From a checkpoint of a small encoder-decoder audio transcriber.
Training: adamw at rate 0.0019, 8100 steps, batches of 128.
Data: 15625 training examples, 66.4 epochs.
Rows from block 4 of the audio encoder of a small encoder-decoder audio transcriber, named by matrix and row number. Each number is 50 + 15 x the weight over its row's rms, rounded and kept within 0 to 99. All counts start at 0.
After each channel's rows are labels from the 100 clips, of 14976, where the channel reaches its highest value: "strongest on" is what is common among them; "loudest band" is the band of the loudest frequency at the time of the peak. Only what is clearly more common there than usual is listed. The data: read English sentences (LibriTTS-R). In brackets: how many of the 100.
# c30: last pointwise conv (encoder.blocks.4.c3.0.weight, 320x320x1), inputs 214-319

c30.245:53 60 30 51 56 53 74 33 54 76 56 26 52 39 45 31 50 63 69 58 68 45 39 39 43 36 31 44 47 48 45 47 40 22 35 53 71 41 11 66 35 52 45 46 55 39 44 54 51 34 66 63 61 55 72 41 53 72 43 60 26 77 26 43 57 36 29 50 62 50 47 22 55 57 40 34 46 59 38 45 24 48 33 77 34 74 38 50 58 72 63 56 54 47 34 69 26 50 68 41 54 57 47 47 29 48
strongest on: the word "the" (85)
loudest band: 250 to 500 Hz (34)

c30.307:45 46 47 84 57 46 39 40 38 29 41 64 56 50 40 47 73 38 51 59 32 56 52 65 59 31 49 38 53 40 40 66 36 34 54 77 53 59 21 48 45 69 63 61 37 74 71 60 32 42 32 74 69 64 25 43 21 76 79 50 44 71 39 73 50 45 52 49 67 55 66 59 59 64 26 59 33 38 39 65 56 59 40 48 40 70 25 15 64 35 46 51 64 51 45 57 54 38 29 52 72 32 54 67 42 81
strongest on: the word "you" (33)
loudest band: 250 to 500 Hz (58)

c30.105:65 20 38 34 54 49 40 30 43 33 50 65 54 55 37 57 64 14 39 53 18 38 46 50 50 40 54 65 54 32 55 37 18 39 44 24 45 39 39 33 44 54 55 10 40 62 44 39 34 71 79 52 55 50 33 49 28 79 88 71 48 31 42 43 50 44 10 31 51 44 48 42 58 52 49 45 35 37 42 17 65 37 74 30 55 40 65 43 59 42 47 35 54 61 46 40 53 45 45 74 34 47 53 43 25 73
strongest on: the word "the" (76)
loudest band: 250 to 500 Hz (34)

c30.289:66 56 36 57 49 38 86 47 21 68 29 43 64 60 46 57 61 52 56 55 69 68 61 61 18 60 55 46 64 84 63 60 39 52 34 74 79 53 38 18 52 62 27 19 53 63 43 17 54 65 77 57 55 56 61 47 44 08 35 41 54 46 77 53 56 67 55 49 44 60 44 28 46 51 57 54 76 73 56 32 37 50 50 59 43 36 53 32 50 74 72 69 56 58 65 34 54 45 63 69 61 37 62 50 54 72
strongest on: the word "the" (78)
loudest band: 250 to 500 Hz (37)

c30.304:60 72 20 34 65 61 80 47 36 56 44 23 55 85 81 40 60 66 57 44 70 62 46 51 19 31 53 39 61 48 73 56 28 29 40 53 42 35 51 34 45 37 45 09 59 46 53 61 61 33 62 93 44 57 54 61 41 39 68 45 74 24 62 57 63 46 39 46 70 52 40 68 59 53 72 63 49 46 60 23 36 75 42 47 75 39 25 45 65 46 81 49 45 60 51 68 57 49 34 70 68 37 47 57 56 41
strongest on: the word "you" (35)
loudest band: 250 to 500 Hz (38)

c30.212:56 38 50 60 64 38 91 59 49 47 39 34 64 61 23 34 61 64 48 68 14 55 50 55 41 44 32 40 53 58 36 62 18 36 46 71 63 51 35 16 35 38 29 75 57 50 26 55 60 72 43 68 54 24 35 46 34 52 63 71 30 75 54 46 62 54 66 58 00 66 66 37 43 55 23 59 53 71 41 68 26 38 61 31 41 25 62 54 59 54 35 93 64 53 56 26 46 48 50 38 52 50 50 51 44 56
strongest on: the word "the" (95)
loudest band: 250 to 500 Hz (36)

c30.279:63 75 37 65 63 47 62 51 42 42 73 07 47 72 60 56 61 48 26 30 61 40 70 57 50 22 26 74 61 49 44 58 48 61 36 58 70 82 51 51 81 40 40 43 75 61 57 59 28 69 37 64 73 32 57 55 32 36 52 76 56 44 56 46 69 53 58 34 47 65 75 65 68 65 66 57 67 56 26 43 38 41 18 52 76 65 71 65 58 78 41 67 62 62 62 37 39 55 35 43 61 24 59 44 52 33
strongest on: the word "was" (54); the word "there" (43)
loudest band: 250 to 500 Hz (60)

c30.318:53 31 22 27 37 29 37 52 71 49 51 39 67 27 34 19 48 16 37 30 42 61 29 69 54 26 38 43 65 53 40 40 46 44 52 61 60 33 45 33 39 52 37 60 50 65 57 84 59 53 52 44 62 25 40 58 34 36 68 57 40 50 42 49 67 67 54 56 59 62 29 60 88 68 48 41 68 64 15 36 61 68 17 38 52 57 50 57 81 45 37 43 45 61 76 50 62 78 30 37 38 50 49 67 37 77
strongest on: the word "it" (35)
loudest band: 250 to 500 Hz (42)

c30.70:57 33 54 64 67 58 60 32 32 42 27 36 61 55 25 33 73 64 82 36 51 62 58 54 45 46 56 37 48 45 36 54 26 86 61 23 32 44 30 35 36 03 53 78 55 44 39 66 63 23 59 76 55 41 35 44 24 48 42 68 68 48 19 56 56 50 22 51 43 63 45 69 52 52 70 36 56 42 21 45 64 53 34 42 36 35 51 60 65 54 32 31 67 55 52 59 34 67 75 27 65 42 57 41 59 32
strongest on: the word "you" (49)
loudest band: 250 to 500 Hz (44)

c30.161:34 44 51 38 57 33 46 45 68 42 63 22 51 49 41 32 65 46 48 60 48 45 32 69 56 58 57 50 46 38 54 43 33 63 57 54 07 57 50 55 47 07 37 53 54 58 33 76 75 48 48 48 61 42 30 36 40 79 40 52 46 39 69 66 54 57 23 63 33 44 48 70 57 68 30 38 37 30 24 33 58 45 54 33 45 45 36 71 62 42 53 49 49 69 35 52 48 41 38 54 47 29 57 67 56 60
strongest on: the word "is" (31)
loudest band: 250 to 500 Hz (43)

c30.308:88 54 60 60 69 65 74 62 44 52 42 25 51 72 49 51 33 28 43 46 19 60 47 55 37 19 34 33 83 22 61 56 36 73 35 60 47 40 76 66 29 63 25 39 74 57 61 80 37 57 42 50 55 53 20 59 48 52 30 73 52 36 43 45 70 46 55 14 60 79 58 55 72 63 28 32 78 43 44 39 54 27 38 44 71 49 77 98 72 59 30 42 72 76 47 46 48 31 49 40 49 44 25 65 73 43
strongest on: the word "was" (52); the word "there" (37)
loudest band: 250 to 500 Hz (59)

c30.112:79 26 42 68 54 47 57 40 46 32 64 70 51 67 53 37 76 55 37 46 35 51 37 40 51 33 48 14 61 44 35 67 24 51 51 67 41 59 61 56 61 37 18 63 74 58 47 51 52 58 58 39 80 52 26 47 17 67 36 48 66 23 35 17 73 38 54 37 62 51 48 48 25 51 55 58 54 27 35 21 50 10 24 38 59 60 62 82 62 59 33 52 53 62 62 43 29 28 31 55 56 63 43 38 52 71
strongest on: the word "it" (48); the word "is" (45)
loudest band: 250 to 500 Hz (32)

c30.263:50 33 48 55 58 55 60 24 59 29 70 33 54 67 46 35 45 00 33 58 36 44 39 40 52 40 63 69 61 04 67 71 80 70 35 38 51 53 65 56 60 86 31 59 67 45 47 50 80 63 38 56 56 60 24 58 43 73 57 62 77 45 52 59 56 36 55 49 64 62 43 74 49 57 57 37 43 46 39 85 30 61 33 63 47 40 54 65 46 56 79 66 54 65 61 40 41 50 49 74 60 46 60 64 62 44
strongest on: the word "was" (61)
loudest band: 250 to 500 Hz (50)

c30.317:58 57 66 44 47 53 67 75 60 41 63 50 33 64 50 46 30 42 58 30 37 34 42 46 45 70 65 15 52 46 58 53 56 50 27 58 50 44 47 48 59 45 45 73 88 41 31 43 73 52 50 58 99 59 14 37 35 32 42 62 53 61 80 58 48 52 57 46 30 52 89 53 37 49 56 35 35 36 47 63 61 48 44 32 42 30 78 62 53 54 55 41 49 44 53 53 45 41 57 51 52 46 25 63 69 53
strongest on: the word "was" (42)
loudest band: 250 to 500 Hz (34)

c30.224:28 31 61 41 54 30 69 72 28 42 44 30 52 45 65 38 52 63 50 42 40 57 46 40 54 52 60 78 55 44 35 42 49 70 65 51 30 65 48 43 46 58 34 65 31 57 43 57 48 68 31 09 17 72 35 59 71 48 58 56 49 36 45 20 57 51 59 54 59 54 47 79 44 48 59 22 48 13 31 28 75 54 63 46 42 46 56 39 52 37 45 48 56 45 35 41 07 41 37 60 41 66 55 38 62 67
strongest on: the word "the" (95)
loudest band: 250 to 500 Hz (34)