{"hop_length": 160, "encoder_kernel_size": 5, "decoder_parallel_block": false, "eps": 1e-08}
Rows from block 5 of the text decoder of a small encoder-decoder audio transcriber, named by matrix and row number. Rows with one number belong to one neuron. Each number is 500 + 25 x the weight over its row's rms, rounded and kept within 0 to 999. All counts start at 0. Numbers have three digits each.
After each neuron's rows are labels from the 100 texts, of 14976, where the neuron reaches its highest value: "tokens" is the input token at the peak. Only what is clearly more common there than usual is listed. The data: read English sentences (LibriTTS-R).
# fc1: MLP up (decoder.blocks.5.mlp.fc1.weight, 576x192), inputs 64-127
# fc2: MLP down (decoder.blocks.5.mlp.fc2.weight, 192x576, transposed), outputs 64-127

fc1.520:508538510478462520452465520507495482523500505497523508527524471461559468488495503490535504504500524490509524497462471509499523479440497549504495501540500507538477506477488477474508491516467519
fc2.520:468507471527532493446540502460461532515542470511455525499520459492501484479521487512488492501500478518480453472491533507485494505461524481469506501494500518482467521474492507514497520493514488
tokens: "a"

fc1.51:536548477474479500478509463494524488496553474455466507504448483485481517486470527501512513470527551484474508518525504536538462523479479526495505489503501530498478506469479490457481537494474485
fc2.51:511488510545495497475458495508502518500524503549496532486469495518515456528487503473492531497519531551473487457438500443501484497508495515521522492490508486528507513524522529467504464506500499
tokens: "a"; "c"

fc1.568:488503530499511465463493481472505540477558492504475489504506499536477500517510503503527499502516532450480491496502501463489493542490495527482495508506475477461507514469491536550507523494412480
fc2.568:481514520490508545492515474491488487503491530522542544489487480507495477491482521469528480537504503491509500559493531522482507473485475488504516507519493531476503502489525522512476508497465486
tokens: "e"; "h"; "d"

fc1.347:495481508449513470520493522513508502496492523516552492492486469454493525544543477515457518495513553460563500501456495486505495502470510568505516515506502463497479531461474475539549503492500470
fc2.347:493516490507513481479514532518429442511503506453512473487512560485475493523477488533525535502513499546481495466529526497497508471459507497518498469467477506514492523483527533517525462494506519
tokens: "w"; "o"

fc1.201:480489497480536500485449500504521507527512489499507478522458493461473501539497498480504447520464530490499507514531493465494511475466480493502549539515494509549509529499503487520492513488499495
fc2.201:496530508527494514521509534458464470522526474504454553455477492501487531524494519543482534515454522489499515483469474503562514489480503483568516499499533505489521508503494512547501469495472500
tokens: "a"; "i"

fc1.461:522514492542476518477492555480511509495489511473523507511488480433512499465470526472516473466523484483509509562486513510462491490508509475538505537500493508510510525489504470468480532482477470
fc2.461:469508481475486516521453488494504465522509542489478526493541567514542514527510513495539495508509490464483514445486502524534498477495545531524471475472481488483527456549522536478485481471463514
tokens: "e"; "i"; "o"

fc1.540:455492505540515446517553485501496508518499528489494524481464476508486519489526506487501518481525543494491492508519521472453480485466506531504488529519487482513471496492490526523491470515459487
fc2.540:483484495479482494471502548445528535511499524536498495488483518525483488493465493500456496520502541522461503484512520497498488508479523481452523595508555521528506514481534500459445503485531517
tokens: "i"; "r"

fc1.28:476499526482502520506481518539487514445510547508506480507461466485492511520488529447502453455520481464490500490477505512526480503467472508525553478492479483510494528487529478537530469472507454
fc2.28:491501508475505482512510538472503491525488472499484511570492491502487478487543464525523535498491536459505497508514538544473516479454490487502529516497477511501508468507515502470516486502501521
tokens: "h"

fc1.443:499512499459509516495537511500488523482544542455493477518498504451490541529518529452487499472541478428519485507470519525521503508478555512512499469486505446513477504498535499479527480475470492
fc2.443:518445498496519467467517505534534497524469443490488522524521519499476491494478503508495526516545493495482454488573470485518477504487481520508569552492468495520489499502510482478510475477515478
tokens: "h"; "o"; "t"

fc1.289:493529499477512465518488479487548478477504538488487518508516536524513508519541488496514539502530478476501507489488492486478487490477515465523541502458466490532492577498491476506511483484469473
fc2.289:458522511513503500509480544525436526490478523467464478508475500511555514524523496531486490496494472518505479537473536494489513529468486482497468461527498512541502527507471466528451503511495501
tokens: "h"; "w"; "i"

fc1.212:508503509528509482496480452484486494502499490558484484524497486430472474523497499505501470481503524534499487491535452513478456502476474520518542517506495486500550504490468480505485491496471510
fc2.212:498500505492514497542492526483471526484484484478475476520550469495600483517519488494505473509497474538500515544505503509528504535432506541526548468480483486505472473551533498468519510547505521
tokens: "i"; "n"

fc1.164:547509514573480482494547487458489486500451486504488499496496561467516508542520514488531520454543473495493505523511520493482508497503541539482514496509498469496477483500522506459530494503484484
fc2.164:485456463494524512472512496505511540457505469531560512467505558510530515485470519488501497507453507491469506518459506517483487456473536495523433495522475511495516513508468504506456510470484504
tokens: "i"; "r"; "k"

fc1.318:479500513533479533493516538521550454498504537499506500521504507495488532501520497501485482477492558439505479536526499537479518492499501530482515508480502493465490472470508507515556520505443462
fc2.318:507532487480512537477477522486506511473522497561504491497499526514498509493528512502403495479520536524505546490514494495474505516481501464511508492503538453521543489455509449471464513529516505
tokens: "h"; "d"; "b"

fc1.481:493467491508487442481452504523534485512514516528496521435541511513521506514524524500512494477530477464515497497478503525473509475497504510520502515528501477494543462500519479522523500546474504
fc2.481:502472455497510503516524517509534516461483505497497506551539530473555506454439519489491479518517499529484481531497522501514473477505535517478513497493516516427482511512483516457473503521498477
tokens: "a"; "'"

fc1.19:506527480557501528522473528500521482495520473486548476461475489504526519514433515451529469470501492458516474522451519509478497491495540542489480472481471531491494532496501453454491478475457476
fc2.19:517544517510512496506491490479488519501470474516513527474486486513496494497517512506479483482523491475521493479525486500520491534476495488485509504504477490536473511484451501512542484532533491
tokens: "w"; "t"; "o"; "y"

fc1.268:498479475519493507470554494540508492483521553500471510497460528465485537494496513481490511434514497483498516495489528477466509540487509511488526531534505493494531553493475502479514496466484466
fc2.268:499548487472490481480517478495484469529503514521540497514453479500496486448492472504522494514507501510518512441553490559505472539518504524492473457464531481526529481461493476479494506501520528
tokens: "e"; "w"

fc1.154:497503492490463510492538520499512503498473574497512501526489501540481486523509510483463462501484514509501452541497487499484510497470470502547544473500504470506495509528527435497536480502490493
fc2.154:484509486536497523581510497495566507463513440494477501554534467515504498489498493509496496522475518511485509501508521497505503474456512505479502495520500494510511520505496488489497543502499519
tokens: "a"; "h"; "o"; "m"