From a checkpoint of a small encoder-decoder audio transcriber.
Data: trained on read English sentences (LibriTTS-R), 15625 training examples, 66.4 epochs.
Rows from block 8 of the audio encoder of a small encoder-decoder audio transcriber, named by matrix and row number. Each number is 50 + 10 x the weight over its row's rms, rounded and kept within 0 to 99. All counts start at 0.
After each channel's rows are labels from the 100 clips, of 14976, where the channel reaches its highest value: "strongest on" is what is common among them. Only what is clearly more common there than usual is listed. The data: read English sentences (LibriTTS-R). In brackets: how many of the 100.
# c30: last pointwise conv (encoder.blocks.8.c3.0.weight, 320x320x1), inputs 160-319

c30.110:52 52 46 50 67 64 54 52 35 34 42 50 58 44 51 43 46 62 42 46 58 68 50 43 53 43 50 58 55 51 46 41 74 46 44 58 45 64 69 57 53 45 47 52 53 49 37 52 29 42 51 51 43 44 58 46 46 47 50 51 52 48 62 60 53 55 67 49 49 69 48 45 56 53 45 54 46 38 36 35 68 53 34 41 45 44 41 73 59 65 43 38 48 46 44 55 53 59 49 46 42 40 52 67 47 59 49 53 57 56 49 51 54 55 59 57 42 51 42 63 40 42 39 50 46 47 62 58 49 35 44 46 68 45 43 66 37 37 38 41 41 36 38 40 58 55 75 67 46 66 43 41 53 42 36 63 49 32 50 45
strongest on: voice: male (75)

c30.38:43 54 43 46 34 48 49 61 51 43 47 57 54 43 49 56 48 72 55 51 59 47 41 63 57 64 50 68 60 57 51 37 61 44 44 43 68 44 54 61 52 50 44 57 53 52 45 41 46 44 42 41 51 49 56 62 48 43 49 52 53 30 66 51 45 40 63 43 52 63 49 48 59 60 55 70 52 40 53 40 54 57 45 47 52 60 41 45 69 57 39 36 46 52 44 48 39 61 52 44 46 44 46 60 48 47 51 47 37 48 37 48 54 39 48 50 46 41 28 64 38 52 41 52 35 50 58 64 45 48 52 39 63 53 47 58 57 58 41 46 39 39 35 36 63 48 62 50 55 59 48 33 52 50 52 69 52 39 43 56
strongest on: voice: male (78)

c30.168:59 70 55 49 63 74 59 48 43 47 43 48 68 43 34 64 50 68 43 59 49 68 38 46 54 50 40 55 42 41 62 42 64 53 59 40 40 52 61 55 58 47 62 66 43 53 45 52 46 50 54 57 53 53 53 56 51 61 48 60 56 54 58 54 42 53 57 50 56 59 61 47 38 48 57 54 56 44 51 55 62 60 55 51 54 55 42 38 62 55 57 46 58 47 46 59 58 50 47 46 58 42 52 58 63 42 57 68 70 60 51 34 56 31 61 54 40 60 58 61 46 40 65 60 55 52 52 67 52 65 80 53 53 51 41 48 54 65 71 53 63 60 50 45 49 52 62 50 55 48 52 40 65 53 73 53 55 59 52 35
strongest on: the word "the" (76)

c30.267:83 45 59 49 73 66 47 58 59 45 50 56 72 42 26 43 48 45 29 52 45 57 41 43 62 55 52 56 21 59 62 39 40 47 44 60 50 54 66 58 46 54 75 47 59 60 21 53 36 38 39 66 47 43 46 34 48 48 54 54 62 30 63 61 47 61 51 60 57 56 54 59 23 62 48 49 51 31 32 35 78 53 48 50 46 58 48 65 56 46 61 56 79 46 60 60 65 38 45 54 46 63 56 59 72 67 58 55 73 67 61 47 39 53 55 54 68 62 52 54 44 49 61 41 67 55 55 59 65 64 60 46 63 52 62 47 53 48 71 47 60 62 54 49 57 45 54 56 45 56 49 40 59 39 51 54 63 54 57 46
strongest on: the word "the" (75)

c30.227:34 74 32 36 42 54 61 58 45 47 50 53 46 48 67 56 47 49 36 52 46 62 46 55 63 45 69 48 36 43 63 57 50 52 49 53 54 50 41 49 57 52 43 54 69 43 39 53 54 37 47 41 49 23 58 53 57 53 60 55 39 45 57 39 48 39 46 45 39 52 66 61 60 62 56 62 48 42 34 42 54 49 49 42 40 43 53 35 72 53 51 55 63 41 58 48 51 51 58 47 49 52 54 48 50 46 64 54 53 53 55 48 69 57 59 46 63 52 49 49 23 49 43 31 45 55 46 47 57 49 37 45 59 55 60 46 65 48 43 45 59 37 50 41 53 44 50 56 44 50 42 47 64 37 41 53 58 48 46 55
strongest on: the word "this" (36)

c30.264:52 46 51 64 56 32 50 49 41 44 52 64 49 49 49 62 45 58 57 45 56 49 36 47 50 57 39 67 56 51 41 57 56 50 55 54 49 48 55 52 47 44 56 53 46 47 56 52 46 62 57 39 38 34 56 58 44 41 38 43 54 56 61 51 58 45 62 50 47 71 56 42 64 57 54 59 50 46 51 62 40 43 52 50 55 48 46 59 46 39 62 53 45 32 53 40 48 58 51 52 55 49 37 66 41 52 49 50 58 40 60 52 35 54 50 35 51 37 36 45 55 51 45 45 53 66 65 61 50 44 57 38 49 59 46 41 54 49 52 45 42 55 50 45 45 56 61 47 49 60 47 41 55 51 33 52 44 37 58 67
strongest on: voice: male (74)

c30.33:45 52 41 52 47 39 38 57 42 36 57 62 57 36 41 51 56 61 44 45 45 55 57 54 59 48 58 60 63 55 44 34 58 47 47 54 59 40 53 63 49 41 46 51 49 50 40 40 50 40 45 47 37 39 58 47 52 51 50 49 45 54 65 57 51 48 58 44 51 67 52 54 66 61 62 69 43 33 50 48 56 38 55 49 41 48 52 67 54 45 38 58 57 51 52 55 50 60 52 55 61 47 50 61 47 64 51 42 52 48 37 63 44 63 54 57 52 46 44 62 34 58 48 53 42 50 58 59 60 48 43 44 59 57 55 56 41 35 50 51 34 40 54 51 65 52 59 56 53 68 40 54 58 41 42 60 54 40 37 51
strongest on: voice: male (74)

c30.179:48 57 53 41 50 63 50 44 58 53 54 54 54 46 60 57 53 54 75 57 57 51 56 49 48 45 46 50 46 54 45 49 54 65 59 50 46 41 64 50 53 47 46 62 41 50 52 59 52 45 54 54 60 57 45 52 57 52 53 47 49 47 39 52 54 57 54 53 53 54 52 49 47 50 46 55 59 49 37 56 52 43 56 69 61 56 68 28 56 39 40 56 44 68 53 35 39 43 48 71 79 46 62 52 49 48 50 45 49 52 27 63 60 62 39 69 30 50 29 47 34 70 49 68 39 31 58 66 39 53 51 56 49 58 44 39 43 33 45 69 48 41 49 60 50 62 53 51 78 51 56 70 41 71 57 62 46 49 34 60
strongest on: the word "said" (32)

c30.124:28 53 38 48 34 54 55 41 49 41 51 38 35 51 42 54 53 48 33 63 52 53 72 25 46 54 42 40 43 37 53 45 59 57 56 38 35 46 37 48 51 55 41 58 52 44 40 56 57 47 39 44 58 31 53 32 55 61 52 53 30 39 43 31 47 43 24 47 35 27 58 50 37 43 42 35 54 40 31 47 41 44 52 65 57 33 62 48 55 39 25 56 48 51 54 43 34 43 46 57 57 49 63 47 28 42 47 40 37 39 23 58 29 63 30 67 56 38 39 56 30 67 36 55 26 34 40 52 46 35 53 48 46 61 47 38 55 52 44 68 41 32 60 56 50 64 44 37 62 31 59 59 38 56 50 44 51 39 20 57
strongest on: the word "said" (30)

c30.108:41 56 53 54 44 37 43 57 46 45 52 53 51 45 41 45 38 48 34 56 44 50 53 47 49 59 46 61 44 59 56 53 50 37 48 56 60 51 27 58 45 41 43 65 36 43 46 49 41 43 47 52 45 34 75 55 37 43 50 40 45 29 63 48 55 49 65 40 40 61 41 50 53 57 42 62 46 42 53 38 47 44 47 59 50 39 46 67 58 59 46 44 48 49 42 40 45 58 48 50 57 44 57 65 50 58 54 50 45 54 50 56 48 61 56 54 55 48 32 57 30 55 46 58 44 67 66 53 49 39 51 40 55 60 49 63 45 44 51 54 44 37 44 41 59 61 59 48 53 65 59 54 44 46 32 65 56 36 47 56
strongest on: voice: male (78)

c30.68:35 67 37 39 47 58 61 52 38 43 48 59 51 38 58 67 55 48 51 62 42 56 42 45 52 39 53 53 41 43 61 42 45 54 49 38 45 54 41 53 46 50 51 60 34 32 51 59 54 40 41 44 58 46 66 62 54 50 48 55 34 46 56 42 45 40 54 50 37 52 44 52 58 51 47 57 49 52 51 50 48 48 56 43 40 46 31 49 63 47 46 39 50 42 44 45 46 46 37 39 39 45 45 48 42 53 56 58 53 51 45 32 63 33 58 50 47 42 53 53 43 35 43 43 43 57 54 49 50 46 55 40 52 46 53 48 36 46 49 48 50 46 37 38 47 37 52 47 42 50 46 42 49 39 52 54 52 42 50 33
strongest on: the word "this" (58); the word "was" (41)