From a checkpoint of a small encoder-decoder audio transcriber.
Model: 8.64M parameters, log mel input, encoder norm batchnorm, encoder depths [12], encoder widths [320], decoder norm layernorm, decoder activation gelu_tanh.
Data: 15625 training examples, 66.4 epochs.
Rows from block 6 of the audio encoder of a small encoder-decoder audio transcriber, named by matrix and row number. Each number is 128 + 24 x the weight over its row's rms, rounded and kept within 0 to 255. All counts start at 0. Numbers have three digits each.
After each channel's rows are labels from the 100 clips, of 14976, where the channel reaches its highest value: "top examples" is what is common among them; "loudest band" is the band of the loudest frequency at the time of the peak. Only what is clearly more common there than usual is listed. The data: read English sentences (LibriTTS-R). In brackets: how many of the 100, against the usual share in percent.
# c30: last pointwise conv (encoder.blocks.6.c3.0.weight, 320x320x1), inputs 80-159

c30.301:132126163130106080162101142149121133144139144121164143138114085114152126120111125126154155160156142110115132118126120169135166069135125104125176121097142170101139116153148139150166132127121174125105106121145180094072112136146101142125104107
top examples: the word "she" (66 vs 8.4)
loudest band: 2000 to 4000 Hz (63 vs 2.3)

c30.34:124109132135151112107145124143098108154094171165094140093161145109107105150139142120114094126100107100085148117098152111129150147085130147098095145109118141123109107149115148156100130114136135161120108127105100123116166123085103152142132069
top examples: the word "for" (49 vs 9.5)
loudest band: 250 to 500 Hz (52 vs 14.3)

c30.41:103145135121155104126135071121141119128140102138095128118143117091161097124124129177103190137098153131139137112126104157116148044160098093105090129106135134112127128107107127123132138127116088105091120107170110081096167157141162140101162158
top examples: the word "but" (78 vs 9.3); the word "i" (51 vs 20.7)
loudest band: 500 to 1000 Hz (28 vs 6.8)

c30.312:137101100136115136161108128153169122141081124117126147090108111150143168146110146133147153125151149113164182132159151125114160135148136157105090165118155125153160161131103132127123122134136133138129143147126125146090108143126103142159117137
top examples: the word "said" (60 vs 9.4); the word "he" (49 vs 17); the word "she" (26 vs 8.4)
loudest band: 500 to 1000 Hz (26 vs 6.8)

c30.211:149146098189161167161153131188144081095101136121118155119128145171151159122151132155156130142109142095139154164129125167132143134148140160117137161158152120129126162125125123080131148111141099119179115114119143130095143135125105125124104138
top examples: the word "the" (75 vs 48.9)
loudest band: 500 to 1000 Hz (33 vs 6.8)

c30.89:133184101101124157098091110152122150161130143135160126110123124139125127110076143128096138111132139105120107181130110117162138064141103143117124114134086167105123121104112105157152126129144093130170099138110081124157103143126125115116116132
top examples: the word "was" (39 vs 15.9); the word "there" (33 vs 4.6)
loudest band: 500 to 1000 Hz (25 vs 6.8)

c30.111:118123161154131144102118103160083124136106146100116120117100148103125129146114096125096132118111154106091116102115145150119123120131162128134116111124099180126093083129124134105115103107076112098154115081108109108152165155121122152131137131
top examples: the word "she" (70 vs 8.4); the word "her" (25 vs 7.6)
loudest band: 2000 to 4000 Hz (43 vs 2.3)

c30.302:089113154123116129107170122144130088105136121115138136148118125147121120146087104131171122139083112125126111140105145119106080159154170124152140135133116104100117157146091100166086157127154142058154096102106132135122190134123062133123137088
top examples: the word "said" (48 vs 9.4); the word "he" (40 vs 17)
loudest band: 500 to 1000 Hz (30 vs 6.8)

c30.44:133115170106113130123138118095095119138149099092132122135087128115115128127105091123143125160126113169101087130104076116136086182121118122141096098139088139136108095076093119151122081108140151087115122135106162071136096056164114123106134126
top examples: the word "was" (57 vs 15.9); the word "it" (47 vs 15.5)
loudest band: 250 to 500 Hz (46 vs 14.3)

c30.296:133105159117098119119144084134116191124166137144099149150145157165137138172109152120123157096144095089105150129141138105092159173134178119145113133133095181106164153140144118151092123126104138126095123123150117185122161156141133151132170139
top examples: the word "said" (74 vs 9.4); the word "he" (43 vs 17)
loudest band: 4000 to 8000 Hz (25 vs 5.5)

c30.52:152094142148124123130107117143113121121104167091132160120115121092156132163109151116104114103127154100100133180108089172120152125135099129110143171098116123128106095117122119128144137131098136163123116104131161115107101129113158130133137169
top examples: the word "so" (26 vs 4.3)
loudest band: 250 to 500 Hz (40 vs 14.3); 500 to 1000 Hz (27 vs 6.8)

c30.82:176106137154174120148141119144156171158097142147130125158170182115117143167135116170153103087136152141146129134156168143099141188144166171115138186131185133155108142100148164087110116122157145119107121106166109136128117137115148149154138169
top examples: the word "for" (31 vs 9.5)
loudest band: 250 to 500 Hz (35 vs 14.3)

c30.17:154123126124102104120067155116130169130106164135135128132120135118190144147099118094165111114135116076167138118102158085122100092142150103103145094055156182099132109163139126116138092153104111092100091070119099140147107108129146141137140141
top examples: the word "it" (59 vs 15.5); the word "is" (35 vs 10.3)
loudest band: 250 to 500 Hz (55 vs 14.3)

c30.217:119098142119128129126137152133102141132141122104134090105161128101141147132128098077090050118110142147090140142129111130112113138149076155071110105125103135129158145110126145112103061147140106117077152138119117074129122075149071115129097089
top examples: the word "was" (48 vs 15.9); the word "that" (47 vs 13.3); the word "not" (25 vs 9.1)
loudest band: 250 to 500 Hz (32 vs 14.3)

c30.287:162123154125136130146117137159140136112101091152186137124113155097147132165096108151153129158129138150169094147123131141096102111132134107122129114176171123102154162155118134111151115128079084137163143160130138089178164145129167124174126171
top examples: the word "with" (34 vs 8.4)
loudest band: 250 to 500 Hz (35 vs 14.3)

c30.63:127114115165125133116121108099134117147099148107117149123142123111138105107090094133123127098131119094152100143150098105106129148107135129124140112127171091084145111127154146089094107146164184117131120115124182107134101122121145129148125121
top examples: the word "the" (76 vs 48.9)
loudest band: 500 to 1000 Hz (42 vs 6.8)

c30.196:140129164133105144191088099147103107077102136166151144104107166150154123145086094159151115097129143133124130141137120126146118104155129108144089134168152107074143136180135142135166142129118111134190098085121150154182113138131167134144117121
top examples: the word "the" (83 vs 48.9)
loudest band: 250 to 500 Hz (34 vs 14.3); 500 to 1000 Hz (25 vs 6.8)

c30.289:106142159152079115109139101181143128130104115101136108122078098185136096026073143093140123107117114105110125133157131104112146112073139135126135147176124125164132126141111125152131078093126155136175107101159135162149126116126091091125139112
top examples: the word "was" (36 vs 15.9); the word "but" (28 vs 9.3)
loudest band: 250 to 500 Hz (33 vs 14.3)